From a checkpoint of a small self-supervised image encoder: num experts 4.
Rows from block 5 of a small self-supervised image encoder, named by matrix and row number. Rows with one number within an expert belong to one neuron, the router's apart. Each number is 128 + 24 x the weight over its row's rms, rounded and kept within 0 to 255. All counts start at 0.
Before each expert's rows are labels from the 100 images, of 14848, where the router gives the expert most weight on average: "colour at peak" is the nearest of a few named colours to the mean colour under the peak. Only what is clearly more common there than usual is listed. The data: microscope photos of single blood and bone marrow cells.
# router: router (model.blocks.5.mlp.router.weight, 4x256), inputs 0-127
# up: expert up (model.blocks.5.mlp.up, 4x256x256), inputs 0-127
# down: expert down (model.blocks.5.mlp.down, 4x256x256, transposed), outputs 0-127

# expert 1
colour at peak: purple; blue
router.1 [102 119 139 143 105 141 151 153 173 130 124 122 136 145 110 121  79 120 113 111 147 154 149 190 191 162 147 116  71 121 124 157 151 122 138 149 157 119  82 152 170 135  81 142 158 132  62 159 141 169 141 153 140 132 140 111 152 166 154 136 145 129 114 175 185 141 136 179 148 132 142  76 130 133 132 137 100 117 141 110 100 134 128 130 121 175 103 140  89 104 138 113 114 146 124  99 174 125 115  86 114 132 118 146 126 102 135 131 139 136 167 143 131 114  84 172 112 133 113 122 131  78 120 116 131 109 138 142]
up.0 [159 113 134 122 102 139  74 126 121 129 131 147 148  89 150 152 144 174  92 183 173 126 124 117 116 137  95 115 150 140 175 151  96 136 110 134 134 151 183 116 116 139 132 107 114 125 133 129  62  87 145  94 166 148 119 143 118 110 138 135 103  98  92 120 136 156 138 120 132  78 113 142 148 107 117 152 127 130 136 123 183 118 123  67 132 110 140  88 153 158 129 136 125 152 175 137 117  99 145 160 164  90 137 147 124 136 119 122 125 134 139 149 131 106 118 114 152  56 129 107 121 127 152 131 120 158 141 165]
down.0 [135 160 131  69 105 144 117 122 126 128 158 136 133 119 119 131 170 142 164 101 104 112 147 124 130 146 137 124 121 145 169 144 112 148 117 115 130 110 167 146 130 142 138 130 130 146 142 126 109 105 127 102 145 155 128 124 110  87 129 134  84 131 162 133 176 119 106 145 139  93 142 100 123 130 160 161 132 160 114 161 151 104 144 100 118 109 108 107 149 144 147 118 119 133 135  88 144 104 140 123 136  96 131 118 109 131 110 123 124 124 114 210 127 143 149  38 165 130 103 128 137 119 106 124 131 123 127 155]
up.1 [140 129 133 150 151 103 147 112 140 138 124 120 135 145 133  96 164 179 150 103 146  76 123  80 107 137 111 143 164 161 104 110 129 142  90 133 165  99 124 118 172 118 134 127 127 107 123 172 113 129  76 100 114 144 140 117 135 128 125 146 133 120  96 144  80 130  97 121 115 129  87 142  98 196 131 104 129 107 126  69 133 150 135 141  98 133 129 104 125 104 130 159 191 114 116 107 145 153  98 163 159 158 135 146 118 111 107 132  68 129 166 162 147 124 123  68 129 120 109  93 135 139 157 132 132 106 185 142]
down.1 [145  93 110 150 147 138 114 136 110 114 102 139 156 140 115 125 120  88 106 127  98 119 168 124 108 120 143 150 101 156 155 114  95 151 144 136 127 167 118 136 139 126 108 121 106 136  80  44 137 156 114 133 113 156 140 170 125  69 152 151 115 159 101  95 128 136 159  92 132 131 136 135 162 150 110 157 136 155 116  83 149 120 125 124 160 117 132 141 136 164 124 125 121 116 132 165 142 131  79 191 116 113 134 132 136 135 155  94 106 101 117  96 118 143 142 121 114 142 179 156  66 183 127 118  94 133 118 131]
up.2 [140 109 160 101 122 142 115 110 161 131 141 143 143 103 115 137 109  98 106  96 160 134 110 161 131 149 120 151 113 122 112 136  65 135 122 117 110 150 116 126 116 164  98 127 136 129 124 166 143 100 147 120  53 124 122 144 103 135  95 163 153  77 127 107 129 149 136 146 144 126 144 100 208 111  93 116  98 127 125 178 116 129 135 137 147 117 115 138 147 142 144 163 146 129 141 159 135 149 142 148 116 130 203 179 139 118 149 108 121 161 144 135 124 102 148  66 161 131 140 163 131  93 166 140 139 155 120 112]
down.2 [124 116  80 135 116 162 147 103 101 139 131 131 113  91 104 160 106 119 139 161 159 134 120 129 134 128 120 123 166 113 107 143 117 150 113 128 114  99 159 164 147  91 178 117 152 136 123 157 126 131 136 133 117 116  53  70 108 133 130  70  85 141 134 128 123 167 114  81 136 140 116 138 112 105 134 144  90 146 156 133 180 128 112  88 147 119 144  84 201 143 116 120  45  95 135  80 147 138 144 130 105 142 128  92 115 174 164  49 157 136 125 149 131 135 128 133  96  93 112 163 141 134 121 142 126 131 105 120]
up.3 [ 94 114  85 128 133  75 169 152 166 121 115 119 123 123 157 114 131 136 134 107 140 146 118 101 133 177 117 138  99 143 144 160 123 169 119 101 159 123  82 144 108 136 124 133 156 143 119 172  91 152 127  95  81 112 144 129 117  82 144 115 176 124 119  41 130 117 130 106  98 126 129 127 118 129 111 125 137 115 144 102 136 155 166 147 144  92 131 132 118 129 143 134 121  80 127 137 146 117 156 141 104 166 143 145 125 117 131  96 117 135 111  88 132 104 115 159 100 144 161 151 152 125 125 140 155 144 120 138]
down.3 [109 157 122 127 116 151  95  70  76 127 159 157 121 156 125 135  92 119 121 146 120 117 128 135 147  76 103 132 140 115 130 128 125 139 167 150 111 107 146 121 157 101 158 109 111 107 135 118 168 137  90 136 107 147 111  97 120 142 100 151 133 172 148 111 122 111 120  94  83 120 113  99 115 132 133 175  65  93 118 108 116  79 120 100 140 100 136 131 152 162  69 124 117 117 125 153 108 157 146 121 128 146 147 109 132 112 153 117 117 135 133 108 110 163  72 113  92 104 135 140 182 127 121 139 133 131 140 129]
up.4 [139  96 142  97  99 118 126 104 101 153 110 170 104 108 133 170 142 115  77 134 160 103 100  81  79 117 136 144 196 124 109 153  88 101 104 123  99 140 147 103 162 140 144 123 140 124 157 127 135 115 145 132 103 173 127 113 105 106 143 157 142  75 114 126 124 113 116 113 154 113 100  96 188 149 108 133 115 152 110 137 139 110 147 126 128 131 107  90 161 152  89 111 134 122 165 134 117  68 130 115 173 103 167 128 114 169 121 126  96 148 139 139 158  61 171 102 176 144 121 110 115 185 153 181 127 131 131 123]
down.4 [143  98 126 127 140 116 126 134 116 118 135 150 147  87 153 126 129 133  77 100 149 124 136 131 107 126 121 162 116 144 146 126 116 107 135 164  98 154 126 136 132 130 144 131  91 114 125 117 121 124 187 119 147 112 143 142 144  81 115 182  90 130 100 134 127 122 124 116 234 161 161  91 137 162 134 114 162 129 119 142 151  90 148 132  93 118 124 152 132 156 128 119 182 142  86 142 146 115 117 141 130 105 180 140 131  88 118 131 115 112  99 141 100 112 143  94 107 156 120 112  57 148 114 180 108 122 129 138]
up.5 [134  75 104 128 106 128 197 131 121 163 199  75 102 132 123 144 132 106 124 126 109  81  93 129 140 118 140 172 103 127  85 145 142 162 148 125 125 130 159 136 160  93 104 135 127 113 119 154 119 133  99 115 117 133 119 108  90 119  99 119 104 118 119 138 142 104 134 119 139  92  77 105 120 151  88 108 103 102 154 130 145 120 128 109 120 117 131 130 120 113 146 193 115 114 124 134 112 137 128 155 167 155 144 124  84 135 103 137 118 142 146 130 136 136 148 103 137 149 113 102 117  82 126 115 132 118 176 142]
down.5 [129 113  98 132 127 134 101 135 138 145 150 124 110 132 102 160 142 152 104 102 129 110 153 102 118 163 135 104 108 118 114 129 148 115 144 132 137 110  72 167 144  96 146  84 131 200 144 129 116 150 173  81 142 100 108  67 117 139 122 136 145 132 160 119 147  90 138 131 115 130 133 146 119  83 133 126 102 123 139 126 160 148 134 153 136 142 137 142 124 113 117 131 135 122 124 123 101 130 112 146 128 124  98 122 124 145 130 135 131  69 139 122  78 125 120 139 104  88 108 124 213 142  88 145 120 123 135 127]

# expert 2
colour at peak: pink
router.2 [153 117 161 113 129 131 118 132 142 124 116 130 126 123 109 120 138 157 115 125 142 130 116 141  95 116 116 120 149  92 130 110  74 121 108 149 146 132 167 113 117 154 146 106 101 113 173 131 128  97 128 120 116 103 114 135 118  86 115 138 106 104 106 139 130 160 149 124 123  98 125 124 169 151 115 103 145 141  68 126 104 164 164  99 129  72 106 118 130 132 130 151 137  98 141 125 120 120 154 129 205 109 178 134 144 134  85 152 135 123 102 179 130  87 145  87 166  60 122 131 144 142 127 144 127 169 102 151]
up.0 [110 119 117 138  74 150 148 126 101 167 112 137 169 135 143 169 105 127 159 143 133 141 134 157 153 130 131 147 135 152  83 166 162 124 124 128 131 131 167 127  72 129 102 152 171 133 113  96 157 116 107 120 155 145 150 113 111 135 118  98 125 124 138 132 144 134 117 126 108 148 119  97 118 105 125 120 122 108 134 142 120 133 111  94 148 162 201 115 160 160 101 172 109 153 100 126 138 143 153 168 135 145  91 140 153  85 162 100 122 164 108 156 146 103 149 182 113 160 115 103 123 115 103 126 120 103 149 182]
down.0 [150 109 168 137 111 140 125 168 163 157 138 131 110 130 112 130 160 145  83 108 142 138 125 141  91 136 120 121  69 109 107 131 138 106 119 142 147 123  71 125 108 127  89 119  99 109 123 164 121 129 182 114 123 122 134 110 173 134 178 131 111  96 123 188 143 146 118 172 147 171 110 105 155 145 131 139 150 131 127 100 105  97 153 176 124 156 117 137 154  54 153  85 115 127 133 134 108 157 139  97 177 118 154 159 114  84  93 135 129 131 140 148 135 108 144  95 110 128 116 137 116 134 101 138  94 153 115 148]
up.1 [111 132 125  92 142 141 127 112 106  84 150  98  98 118 170 122 137 120  97 137 144 181 114 125 127 181 131 114  99  99 131 151  99  80 123 110 117 136 122 124 113 149 142 113 162 146 148 133  75 138 140 116 189 122  92  85 141 115 129 104 155 155 136 132 136 144 172 132 110 126 149 112 107 112 175 149 145 151 136 130 136 141 119 185 137 135 132 125  97 119 105 107 123 112 119 111 146 156 142 109 124 136 164 163 103  73 144 146 174 152 120 118 119 145 104 191  96 132 106 126 167  74 145 132 130 103 110 134]
down.1 [ 82 155  94 125 121 158 132 146 111  86  91 105 104 144 158 168 130 112 121  94 133 141 123 118 147 128  89 107 119 130 136 153 176 130 124 181 126 136  79 149 125 122 115 118 132 128 167 143 213 121 131 105 133 122 145 149 125 120 143 123 162 112 107 173 152  99 122 102 119 127 192 110 123 115 126  98 143  87 137 116 141 109 112 130  99 142 133 138 123  71 120 116 145 124 146 116 124 145  90 116 107 134 107 137 125 146 103 116 113 136 200 100 135 115 175 153  99 133 130  98  93 125 178 123  96 115  97 130]
up.2 [132 130 108 120 125 140 142 135 116 146 116 115 135  65 132 129 104 102 103 166 148 136 124 154 161 106 144 109 129 124 124 140  59  93 127 137 148 168 206 128 104 129 137 103 163 152 116 140 110 101 175  66 156 113 153 147 115 150 127 103 117 107 120 121 131 153 153 124 159 161 128 121 111  89 140 199 121 124 130 112 105 134 157  89 160 108 120 160 158 157 120 167 169 168  79 124 119 129 101 156 133 116 134 128 130 106 144 144 150 146 125 130 145 101 153 143 124 128 115  52 145 121 126  95 120 115 109 166]
down.2 [136 136 114  95 115 109 161 107  77 135  99 129 119 102 160 122 137 110 127 116 126 136 110 114 123 136 130 165 139 142 133 105 134 128 123 113 125 120 183  86 133 113  93 146 107 134 124 142 106 154 119 103 113 121 107 134 131 134 150 107 162 153  91 103 134 157 111 118 120 126 143 100 133 113 118 109 119 126 164 115 126 131  99 125 101 180 126 117 122 121  91 116 152 127 133 135 121 103 105 141 139 110  74 132  82 162 143 124 137 133 106 113 128 107  79 130 117 144 145 207 137 125 178 144 130  89 133 132]
up.3 [166 116 151 140 113 110 127 167 163 129 153 122 182 165  88 142  80 130 117 151 145 148 122 122 137 115 115 197 138 135 148 152 150 122 160 132 138 119  90 149  55 136 117 160 125 141 122 113 129 108 143 139 152  79 126 100 152  95  65  93 118 134 146 131  74  74  96 124 139 119 164 112 138 135 142  87 131 126 131 120 118 177 128 110 137 131 151 126 107 111 160 153 131 180 138 133 110 131 142 149 122 148  88 125 116 113 141 128 141 110 109 132 137 156 119  90  83 171 131 139 124 107 174 157 124 114 156  98]
down.3 [151 136 146 117 121 113 138 174 117 108 138 147 117 142  62 142 150 109 165 156 118 168  68 106  72 115 118 168 104  87 165 116 154 116 149 143 170 118 132  51 132 173 123 141 121 153 140 122 107 132 120 103 149 100 111 121 139 185 152 116 115 159  97 157 127 175 126 157 132 141 174 118 123  96  93 117 127  99  99 147 155  98 155 124 123 127 121 139 161 124 135 117 135 146 153 108 145 128 137 105 144 135 153 137 115 158 107 140 116 109  93 189 107 135  82 124 159  92 148 141 192 140 136 129 146 153 117 139]
up.4 [127 136 109 129 120 156 154 124 133 113 155 164 126  88 108  79 163 124 132 152 102 125 145 177 147 164 129 117  91 143 138 118  88 136 110 112  92 144 116 133 111 113  64 136 143 100 121  76  62 148 124 103 102 131 158 125  79 121  96 150 158 136 145 151 113 155 165 128 146 165 111 152 113 119 141 165 156 120 138 140 152 131 165 160 109 131 120 134 105 127 135 148 144 122 126 147 138 109  80 132 124 114 149 118 130 152 121 136 114 128 124  72 116 142 141 123 137 114  87 167 167 124 133 100 134 147 138 171]
down.4 [108 121 121 114 107 147 126 130 156 107 125 114  80 169  86 127 116 148 147 133 129 125 145 171 102 114  81 127 130 123 116 100 126 154 172 183  93 101 139 118 126 129 133 133 139 119 120 153 117  86 137 149 110  43 132 114  95 117 117 141 115 120 125 140 103 116 117 130 140 124 130 158 143 190 113 137 138 120  84 121 109 120 107 127 129 107 110  73  94 129 150 168 121  74 116 128 120 136 170 127 134 120 132  92 163 132  95 143 147  99 191 174 135 169  96 152 154 131 139 133 136 138  88 132 117 130 132 146]
up.5 [142  94 144 119 149 109 122 108 146 123 153 202 129  90 113 133 106 119 121  87 135 173 135 157 152 110 147 130 129 148 110 128  94 114 128 113 161 129 112 126 111 130 109 102 140 148 124 152 139 173  91 125 155 136 149 127 119 128  71 169 106  84 132 125 132 149 134 153 127 115 105 133 107 102  86 105 132 106 138 155 179 119 129 121  96 125 149 190 120 137 112 128 120 168 149 149 142 175 155 129 108 103 123  97 117  88 136 151 112 165 133 109 127 117 117 130 105  76  86 129 152  86 133 115 152 112 126 164]
down.5 [130 120 105 210 114 153 132 122 112 136 163 150 121 130 103 125 145 117  97 140  89 134 142 132 131 137 174 122 140  94 177 109 144 136 151 108 187 116 119 193 134 121  91 107 113 118  99 129 161 121 133 132 142 143 144 156 123 154 113 120  71 150 119 120 160 127 124 116 126 121 194 138 149 108 120 111 143 103  94 134 130 141 175 108 134 104 148 130 145 168 174 105 149  95 135 136 130 132 127 114 142 112 124 151 153 135 128 144 140 145 150 148 100 144 126 123 182 122  92 118 152 113 124 120 143 126 115 189]

# expert 3
colour at peak: purple
router.3 [118 142  76 125 138  98 138 126 118 119 167 137 150 116 138 120 138 138 155 135 109 118 114 104  95 126  99 155 105 143 131 109 163 149 141  91 101 127 118 120  66 109 114 139 120 137 155 105 138 135 129 142 135  95 141 120 113 112 115 107 139 146 158 143 105  98 101 115 122 165 133 183 103 104 144 136 156 116 165 127 173 106 110 146 137 131 205 130 180 140 125 123 107 141 118 160  95 147 136 144  86 152 103 112 139 135 145 115 125 129 117  78 123 199 139 132 106 161 139 129 135 161 124 107 143 136 139 105]
up.0 [110 120 104  93 110 139 146 137  98 133 125 123 123 131 170 100  68 128 129 144 128 133 125  97 121 166 103 116 156 114 137 121 141 145 166 133 148 121 112 133 166 125 158 140 141 136  70 105  88 157 133 152 135 138 120 176 103 155 112 107 140 142 126 131 118 117 174 133  96  73 123 118  91 146  96 112 100 134 139 117 122  72 157 153 141  92 107 125 122 104 136 169 104 131  93 149 131 132 112 112 108 135 115  98 116 132 105 127  90 137 121 144 126  90  79 140 131 138 164  80 111 109 146 137 136 121 164 170]
down.0 [103 151 146 125 134 148 155 126 154 118 132 118 155 155 150 156 137 108 115 134 159 121  93 128 125 107 119 157  69 134 134 126 140 154 118 124  77 136 161 124  83  81  96  92 108 105 175 132 150 159 150 145 144 141 123 131 153 138 128 123 157 107 120 143 112 111 140 115 118 143 159 139 163 156 104 120  77 119 140 123 101 158 123 116  66 110 119 113 128  95 117 137 160 145 108 158 145  98 143 160 145 117 153 123 140 136 131 127  93 139 128 164 148 141 118 119 118  99 154 145 131 128 130 124 131 153 156 141]
up.1 [124 154 129 116 151 140 164 125  96 150  98 140 127 174 147 150 165 141 115 130 103 112 106 124 142  94 117 110 146 107 102 100 163  82  75 127 118 181 126  74 131 129 154 139 125 125 141 107 145 117 155 120 108 136 131 141  67 130  98 124  93 112 140 163  71 102 142  91 101  98 126 164 129 118 137 164 117  56 157  98 133 163 130 135 110 151 101 159 161 133 172 131 141 111 122 127 122 129 125 136 139 114 173 107  98 126 148 135 149 186 137 161 103 112 141 111 106 120 134 138  96 135 109 174 127 132 136 109]
down.1 [124  82 179 160  99 137 157 117 111 139 119 101 134 102  62 153 146 142 122 131 136 127 151 125 142 153 146 141 115 166 114 145 113 128 124 132 111 130 126 105 169 137 163 148 154 152 143 134 147 131 114 101 114 129 144 127  91 124 161 115 146 115 108 160 111 115 157 179 168 166 114 119 131 130 126 110 130 150  93 164 113  78 175 143 130 138  79  93 107 106 132 161 103  98 149 115 140 110 126 116 152 108 112 148 202 136 130 161 148 125 115 151 120 128 151 144 110 131 108  42 147 145 130  76 107 147 129 126]
up.2 [135  84 119 100 139 108 110 137 143 136  82  85  86 107 144 112 144 146 126 136 171 127 114 153 114 141  93  97 115 122 103 145 113 104 109 138 125 108  99 154 165  84 124 107 145 142  70 157 103  86  95 119 141 150 167 166  92 111 141 144 104 116 111 176 145  87 134 143 129 112  95  95 121 152 123 159 104 129 120 129 127 133 158 131 126 101 103 119  85 151 147 107 122 121 122 185 161 132 151 101 100 138 143 155 121 124 129 131 102 140 186 185 153 125 121 135 139 130 117  87 161 141 142 114 129 115 166 128]
down.2 [123 125 136 112  74 111  89 143 190 144 147  98 130 168 168 151 120 114 127 166 117 100 101 138 142 133 132 155 114 110 107 154 105 143  57 139 121 149  97 113 150 124 125  90 119  96 160 117 122 151 123 141 107 112 144 117 151  93 136 126 164 180  78 127 124 114  90 133 149 118 131 113 133 139 122 169  69 117 110 145 118 139 112 165  81 108 169 126 138  97 146 155 146 135 137 143 155 134  94 117 148 126 152  96 143 178 116 133  74 166 103 121 131 139 135 120 119 129 126 136  95 170 170 119 113 138 112 156]
up.3 [121 133 134 112 127 179 165 148 116 128 158 142 118 101 101 126  57 109 132 125 157 136 130 132 130 136 146 106 105  86 152 139  99 144 151 143 109 149 131 135 138 152  83 132 145 153 120 130 140 120 159 103 108 142 128 116 126 180 118 152 155 121 132 141 131 120 137  98 119 118 121 130 153 112 170  98 122  81 135 130 135 159 160 120  87 102 109 112 118 151 142 135 140 117 137 157 138 139 101 123 122 126 132 133 151 105 149 148 135  89 144  95 113 116 164 114 138 136  84 128 132  84 112  99 179 120 105 121]
down.3 [144 153 162 115 130  78  91 126 136 130 146 113 110 162 133 155 140 133 126 119  84 125 146 153 130 148 114 111 138 157 159 113 146 137 134 105 191 124 130 110 105 143 134 163 114  93 134 147 147  97 158 139 139  90 203 132 123 151 110 192 132 112 157 138 113 127 114 128 113  99 130 113 120 103 128 128 113 128 126 132 123 135 136 121 117 158 142 176  27 104 157 129 175 111 143 110 100 131 127 109 106  97 165 165 184  90 121 157 180 128 132  95 155  95 135 142 116 146 116 115 135 120  98 106 145 109 105 139]
up.4 [165 105 169 141 131 133 116 119  79 111  57  95 137 109 124 168 126 103 145 145 171  97  86 133 124 132 137 152 203 104 134 132  53 113 122  97 120 110 131 121 147 157 170 137 147 112 141 116 126 130 114  97 130 141 119 157 125 149  99 127 152  99 143 111  95  99 149 102 107 104 138 112 146  99 136 101 134  99 131 115 100 122 182  87  91  97 103 145  73 163 151 136 170  98 143 159 124 129 153 136 182 123 175  96 119  90 112 148 159 134 132 152 134  99 135 127 159 128 119 112 173 134 135 195 126 110 120 118]
down.4 [148 125 151 114 147 160 149 132  90 155 117 103  97 121 154 152 138  94 137 163 132 101  93 115 146 109  61 138 132 118  87 137 128 125 100  71 176 122 149 186 147 114 125 116 112 123 163 110 151 165 105  85 113 149 124 125 126 128 129 133 110 140 113 130 124 110 151  97  95 104  99 120 144 117 120 154  93 119 161 157 123 108  90  84 160 108 193 100 101 141 117 122 163 113 153 178 134 149 121 150 142 156 137 139  88 192 134 116 149 157 159 115 139  99 178 111 152 156 182 159 123 141 157 137 120  99 120 135]
up.5 [123 150 129 125 142 124 169 102 123 141 144 163 138 137 138 120 129 137 134  96 166 103  86 105 134  97 144 164 122  91  91 121 138 165 109 147 121 132 154 158 121 150 128 151 137 133 144  90 148 116 107 150 145 136 136 156 143  72 125 125 129 145 140 173 112 135 164 102 157 151 117 168 151 109 101 140 194 151 149 105 138 128 158 156  97 135 111 133 132 130 165 134 119 124 144 131  97  68  92 134 153 133 133  97 122 158  84 148 102 147 107 118 155 137 169 122 161 130 157 117 180 128  55 107 136 140  68 132]
down.5 [159 126 101 134 118 118 119 148 128 167 130 130 174 125  89 103 130 144 100 147 149 137 143 132 107 130 146  94 142 144 132 135 104 115 119 150  94 134 135  93  49 141 128 165 116  96 161 124 142 119 146 145 126 111 117 133 116 119 109 127 142 117 132 135  89 101 151 127 136 161 114 138 155 151 129 122 162 132 157 135 114 111 141 138 153 160 108 113 129  88 176 113 120 126 135 140  97 126 154 159 131  84 115  84 172 127 139  72 116 139  58 121 142 106 124 121 163 148 119 150 113 154 125 131 118 159 131  85]

# expert 0
colour at peak: white
router.0 [170 126 137 133 152 151 114  82  60 136  95 114  85 126 164 156 159  90 125 155 115 102 130  85 140 105 157 122 202 161 129 131  87 111 118 129 106 135 164 133 162 110 192 115 120 120 133 115  98 117 109  77 103 187  99 151 129 132 111 134 119 129 130  85  76 115 149  40 116 102 102 131 119 122 112 140 109 140 167 157 127 111 111 136 126 129  78 124  98 141 119 126 169 126 127 131 128 114 106 174 123 107 122 122  85 156 154 116 102 119 143 119 131  94 159  91 127 152 143 134  93 139 140 165 101  94 132 111]
up.0 [119 123 124 108 125 158 121 146  99 113  87 140 136 128 109  91  85 121 151 158 123 128 145 115 130 128 149 149 120 109 143 146 117 143 129 132 112 103 117 168  85 161 136 116 138 139 102 177 109 109 103  84 127 130 122 128 190 112 130 114 112 143 138 101 138 112 110 124 144 110 165 122 131 110  89 140 116 133 122 116 155 154  97 110 155 135 112  72 102 168  98 106 130  99 132 142 119 166 146 141  88 146 105 167 142  70 155 153 169 188 121 138 122  84 140 117 101 158 104 136 165 133 119 142 165  93  89 114]
down.0 [108 142 134 123 135 126 131 202 138  94 117 112 150 150 109 124 140 143 118 122 169  99 120  63 167 138 162 141 121 112 139  87 120 114 144 142 131  95 158 134 129 137 145 143  93 143 159 128 139 132  97 122 145 173 116 148 125 131 112 136 154 121 146 167 131 145 136 103 113  90 147 115  94 158 128 115 111 122 109 161  91  92 127 107 119 128 131 105  87  91 132 194 161 111 133 168 156 121 109 130 132 134 141 116 107 131 142 104 127 135  92 150  78 134 123 146 129 115 107 128 122 134 154 122 132 154 135 121]
up.1 [111 104 131  96 119 110 151 127 115 133 125 152 145 140 106 132 147 148 122  93 134 119  69 150 119 118 121 125 114 143  95 131  99 150 137 131 119 127 127  98 114 126 113 164 177 149 125 138 130 140 108 137 132 124 110 157  60  78 150 135 147 100 147 140  83 123 109 149 139 145  77 117 119 159 120 113 139 104 177 105 140 129 110 141 130  99 139 148 135 107 120 182 134 156 161 148  61 125 166 133 117 170 117 109 125 129 120 149  91 143 138 115 155 114 116 154 168 115 129 149 169 107 124 131 149 135 149 151]
down.1 [137 132  92 140 125 144 160 137 136 125  44 139 116 176 136 123 166 145  93  87 118 138 109 152 132 137 170 131 120  94  97 148 158 134 130 124  96 142 122 125 151 158 130 104 147 133 105 147 146  71 114  97 144 123 127 136 158 144 150 148 183 154 146 124 154 129 128  94 140 134 146  72  85 114 121 120  71 146 157 119  89 137 117 109 103 175 141 143 150 152 146  98 155 162 192 106 124  90 152 122 166 154 149  89 120 152 109 105 154 149 112 118  96  98 130 137 150 130 137 144 139 131 118 157 143 116 120 142]
up.2 [122  75 164  63 133 180 147  98  73 123 131 167 151 127 138 115  98 151 139 208 120 170 118 146 145 145 160 135 122 107 141 125  98 168 116 139  75 141 177 155 114 103 135 125 130 141 143 122 117 122  99 132 149 119 136 122 130 104 156 135 139 104 101 138  92 115 109  86 155 124 156 108 146  89 111 113 158 181 125 134 153 153 140 161 168 111 111 111 160 144 181 168 138 107  85  60 127 161 168 127 144 119 150 153  93 143 115 122 139 138 132 101 114 148 144 169 134 134 125 142 141 100 111 136 121 147  93 166]
down.2 [105 109 153 138 137 106 122 121  71 122 135 121 131  88  91 109 153 119 153 144 121 108  96 139 138 124 120 119 230 151 120 101 152 137 124 103  94  90 114 112 117 166 126 120 154 120 118 121 138 159 112 153 127 127 139 134 129 117 168  85 133 157 178 161 145 136 150 211 123 153 102 168 120 135 128 140 121 117  67 138  96  97  93 146 150 150 117 108 131 109 117 136  86  90 109 116 121 132 116 135 122 139 119 136 149 122 141 111 117 131 144 137 133 151 129 133 102 113 142  99 113 131 132 131 156 168 131  72]
up.3 [133 134 110 109 128 121 147 144 119 127 125 146 107 143 126 133 125 135 140 170 138 100 132 121 168 152 125 122 136 134 105 144 146 123 135 142 136 169 140 136 126  95 137  85 151 142 125 168  63 123  93 110 120 154 137 142  92 113  92 110 104 152 175 133 115 127 135 102 121 137 109 141  98 105  96 137 154 112 176 108 108 170 113 123 135 143 136 132 147 148 146 125 137 135 142 147 117 116 158 125 116 157 131 148 151 129 126 176 140 149 149 138 100 139 107 133 109  80 104  90 134 154 129 144 130  84 130 117]
down.3 [138 130 128 167 143 103 113 146 176  91 125 119 152 129 121 100 138 116 126 123 121 120 128  98 119  89  90 134 117 111 151 114 161  97 172 108 101 127 118 145 108 136 106 137 121 113 150 103 133 121 151 132 126 125 151 192 164 126 139 134 130  82 153 141 146 140 121 168 135 121 108 134 120 123 133 121 160 181 105 142  94 119 157 115  73 136 124 140 110  84 147 149 122 121 107 155 142 102 107  76 142  76 154 149 116 121  91 111 162 130 112 123 101 126 142 130 132  89 116  93 130 140  84  97 118 158 144 136]
up.4 [132 119 138  68 143 116 164 119 124 160 151 130 104 143 116 106 138 121 164 155 141  75  80 142 178 168 111 147 147 156 118 150 131 137 141 127 111 157 162 104 101  94 127 135 166 125 105 155 129 101  86 103 162 156 133 153  65  54 105 132 186 114 119 128 107 131 141 119 155 105 102 134 137 134 126 122 173 113 135 121 148  87 139 100 123 120  84 111 131 129 118 159 106 138 125 150 144 138 103 144 142 123 108 122 137 134 131 128  93 160 123 114 149  95 125 127 167  96 125 129 126  88 101 161 146 133 135 131]
down.4 [122 156 122 160 138 104 105  83 116 102 125 130 189 119 133 111 100 143 116 124 149 106 143 124 139 135 147  88 199  73 123 163 169 108 125  89  95 123 120 138 161 160 131 111 110 119 108 142 100 121 128 104 167 155 113 192 164 166 132  98 107 155 131 141 151 103 139 147  90 152 156 132 107 100 113 136 158 107  96 147 123 133 118 147 106 104 174 116 140 135 141  68 128 147 114  90 146 119 119  66 132 148 150 143 146 138 145 106 132 104 138 139 118 119 125  91 174 146  98 129 132 120  95 128 169 127 139 127]
up.5 [134 114 124 121 144 157 142 111 111 140 119 131 141 145 161 148 111 139 148 201 174 103  86 139 129 135 128 122 130 145 138 181 130 144 126 130 155 147 173 188 103 118 147 145 142 141 134 151 124 102  89  68 193 103 145 122 136 122 176 125 125 136 124 131 158 107 128 123 158 142 140 143 176  82 119 152 115 111 133 101 165 151 117 134 145 163 162 124 198 107 172 142 113 129 116 137 152 172 145 144 137 114 124 139 167 130 130 159 161 126 102 130 115 140 126 132 109 149 157 129 123  98 123 184 118 125  95 172]
down.5 [114 103 124 123  98 117 117 170  77 103 165 115  90 139 100  91 139 184  92 126 158  95 129 137  84 104 124 143 131 117 166  81 131 128 105 144  98 114 131  86 106 188 160 146 128 145 136 148 151 159 112 137 105  98 137 172 149 110 160 136 158 137 155 177 155 134 137 132 120  98 135 154 135 120 111  94 125 145 138 133 123 128 109 157 139 141 110 129  95  85  97 139 158  99 128 146 136 147 140  79 164 135 112 157 132 120 131 130 129 121 117 143  86 131 132 163 136 105 122 132 129 136 129 140 169 180 113  85]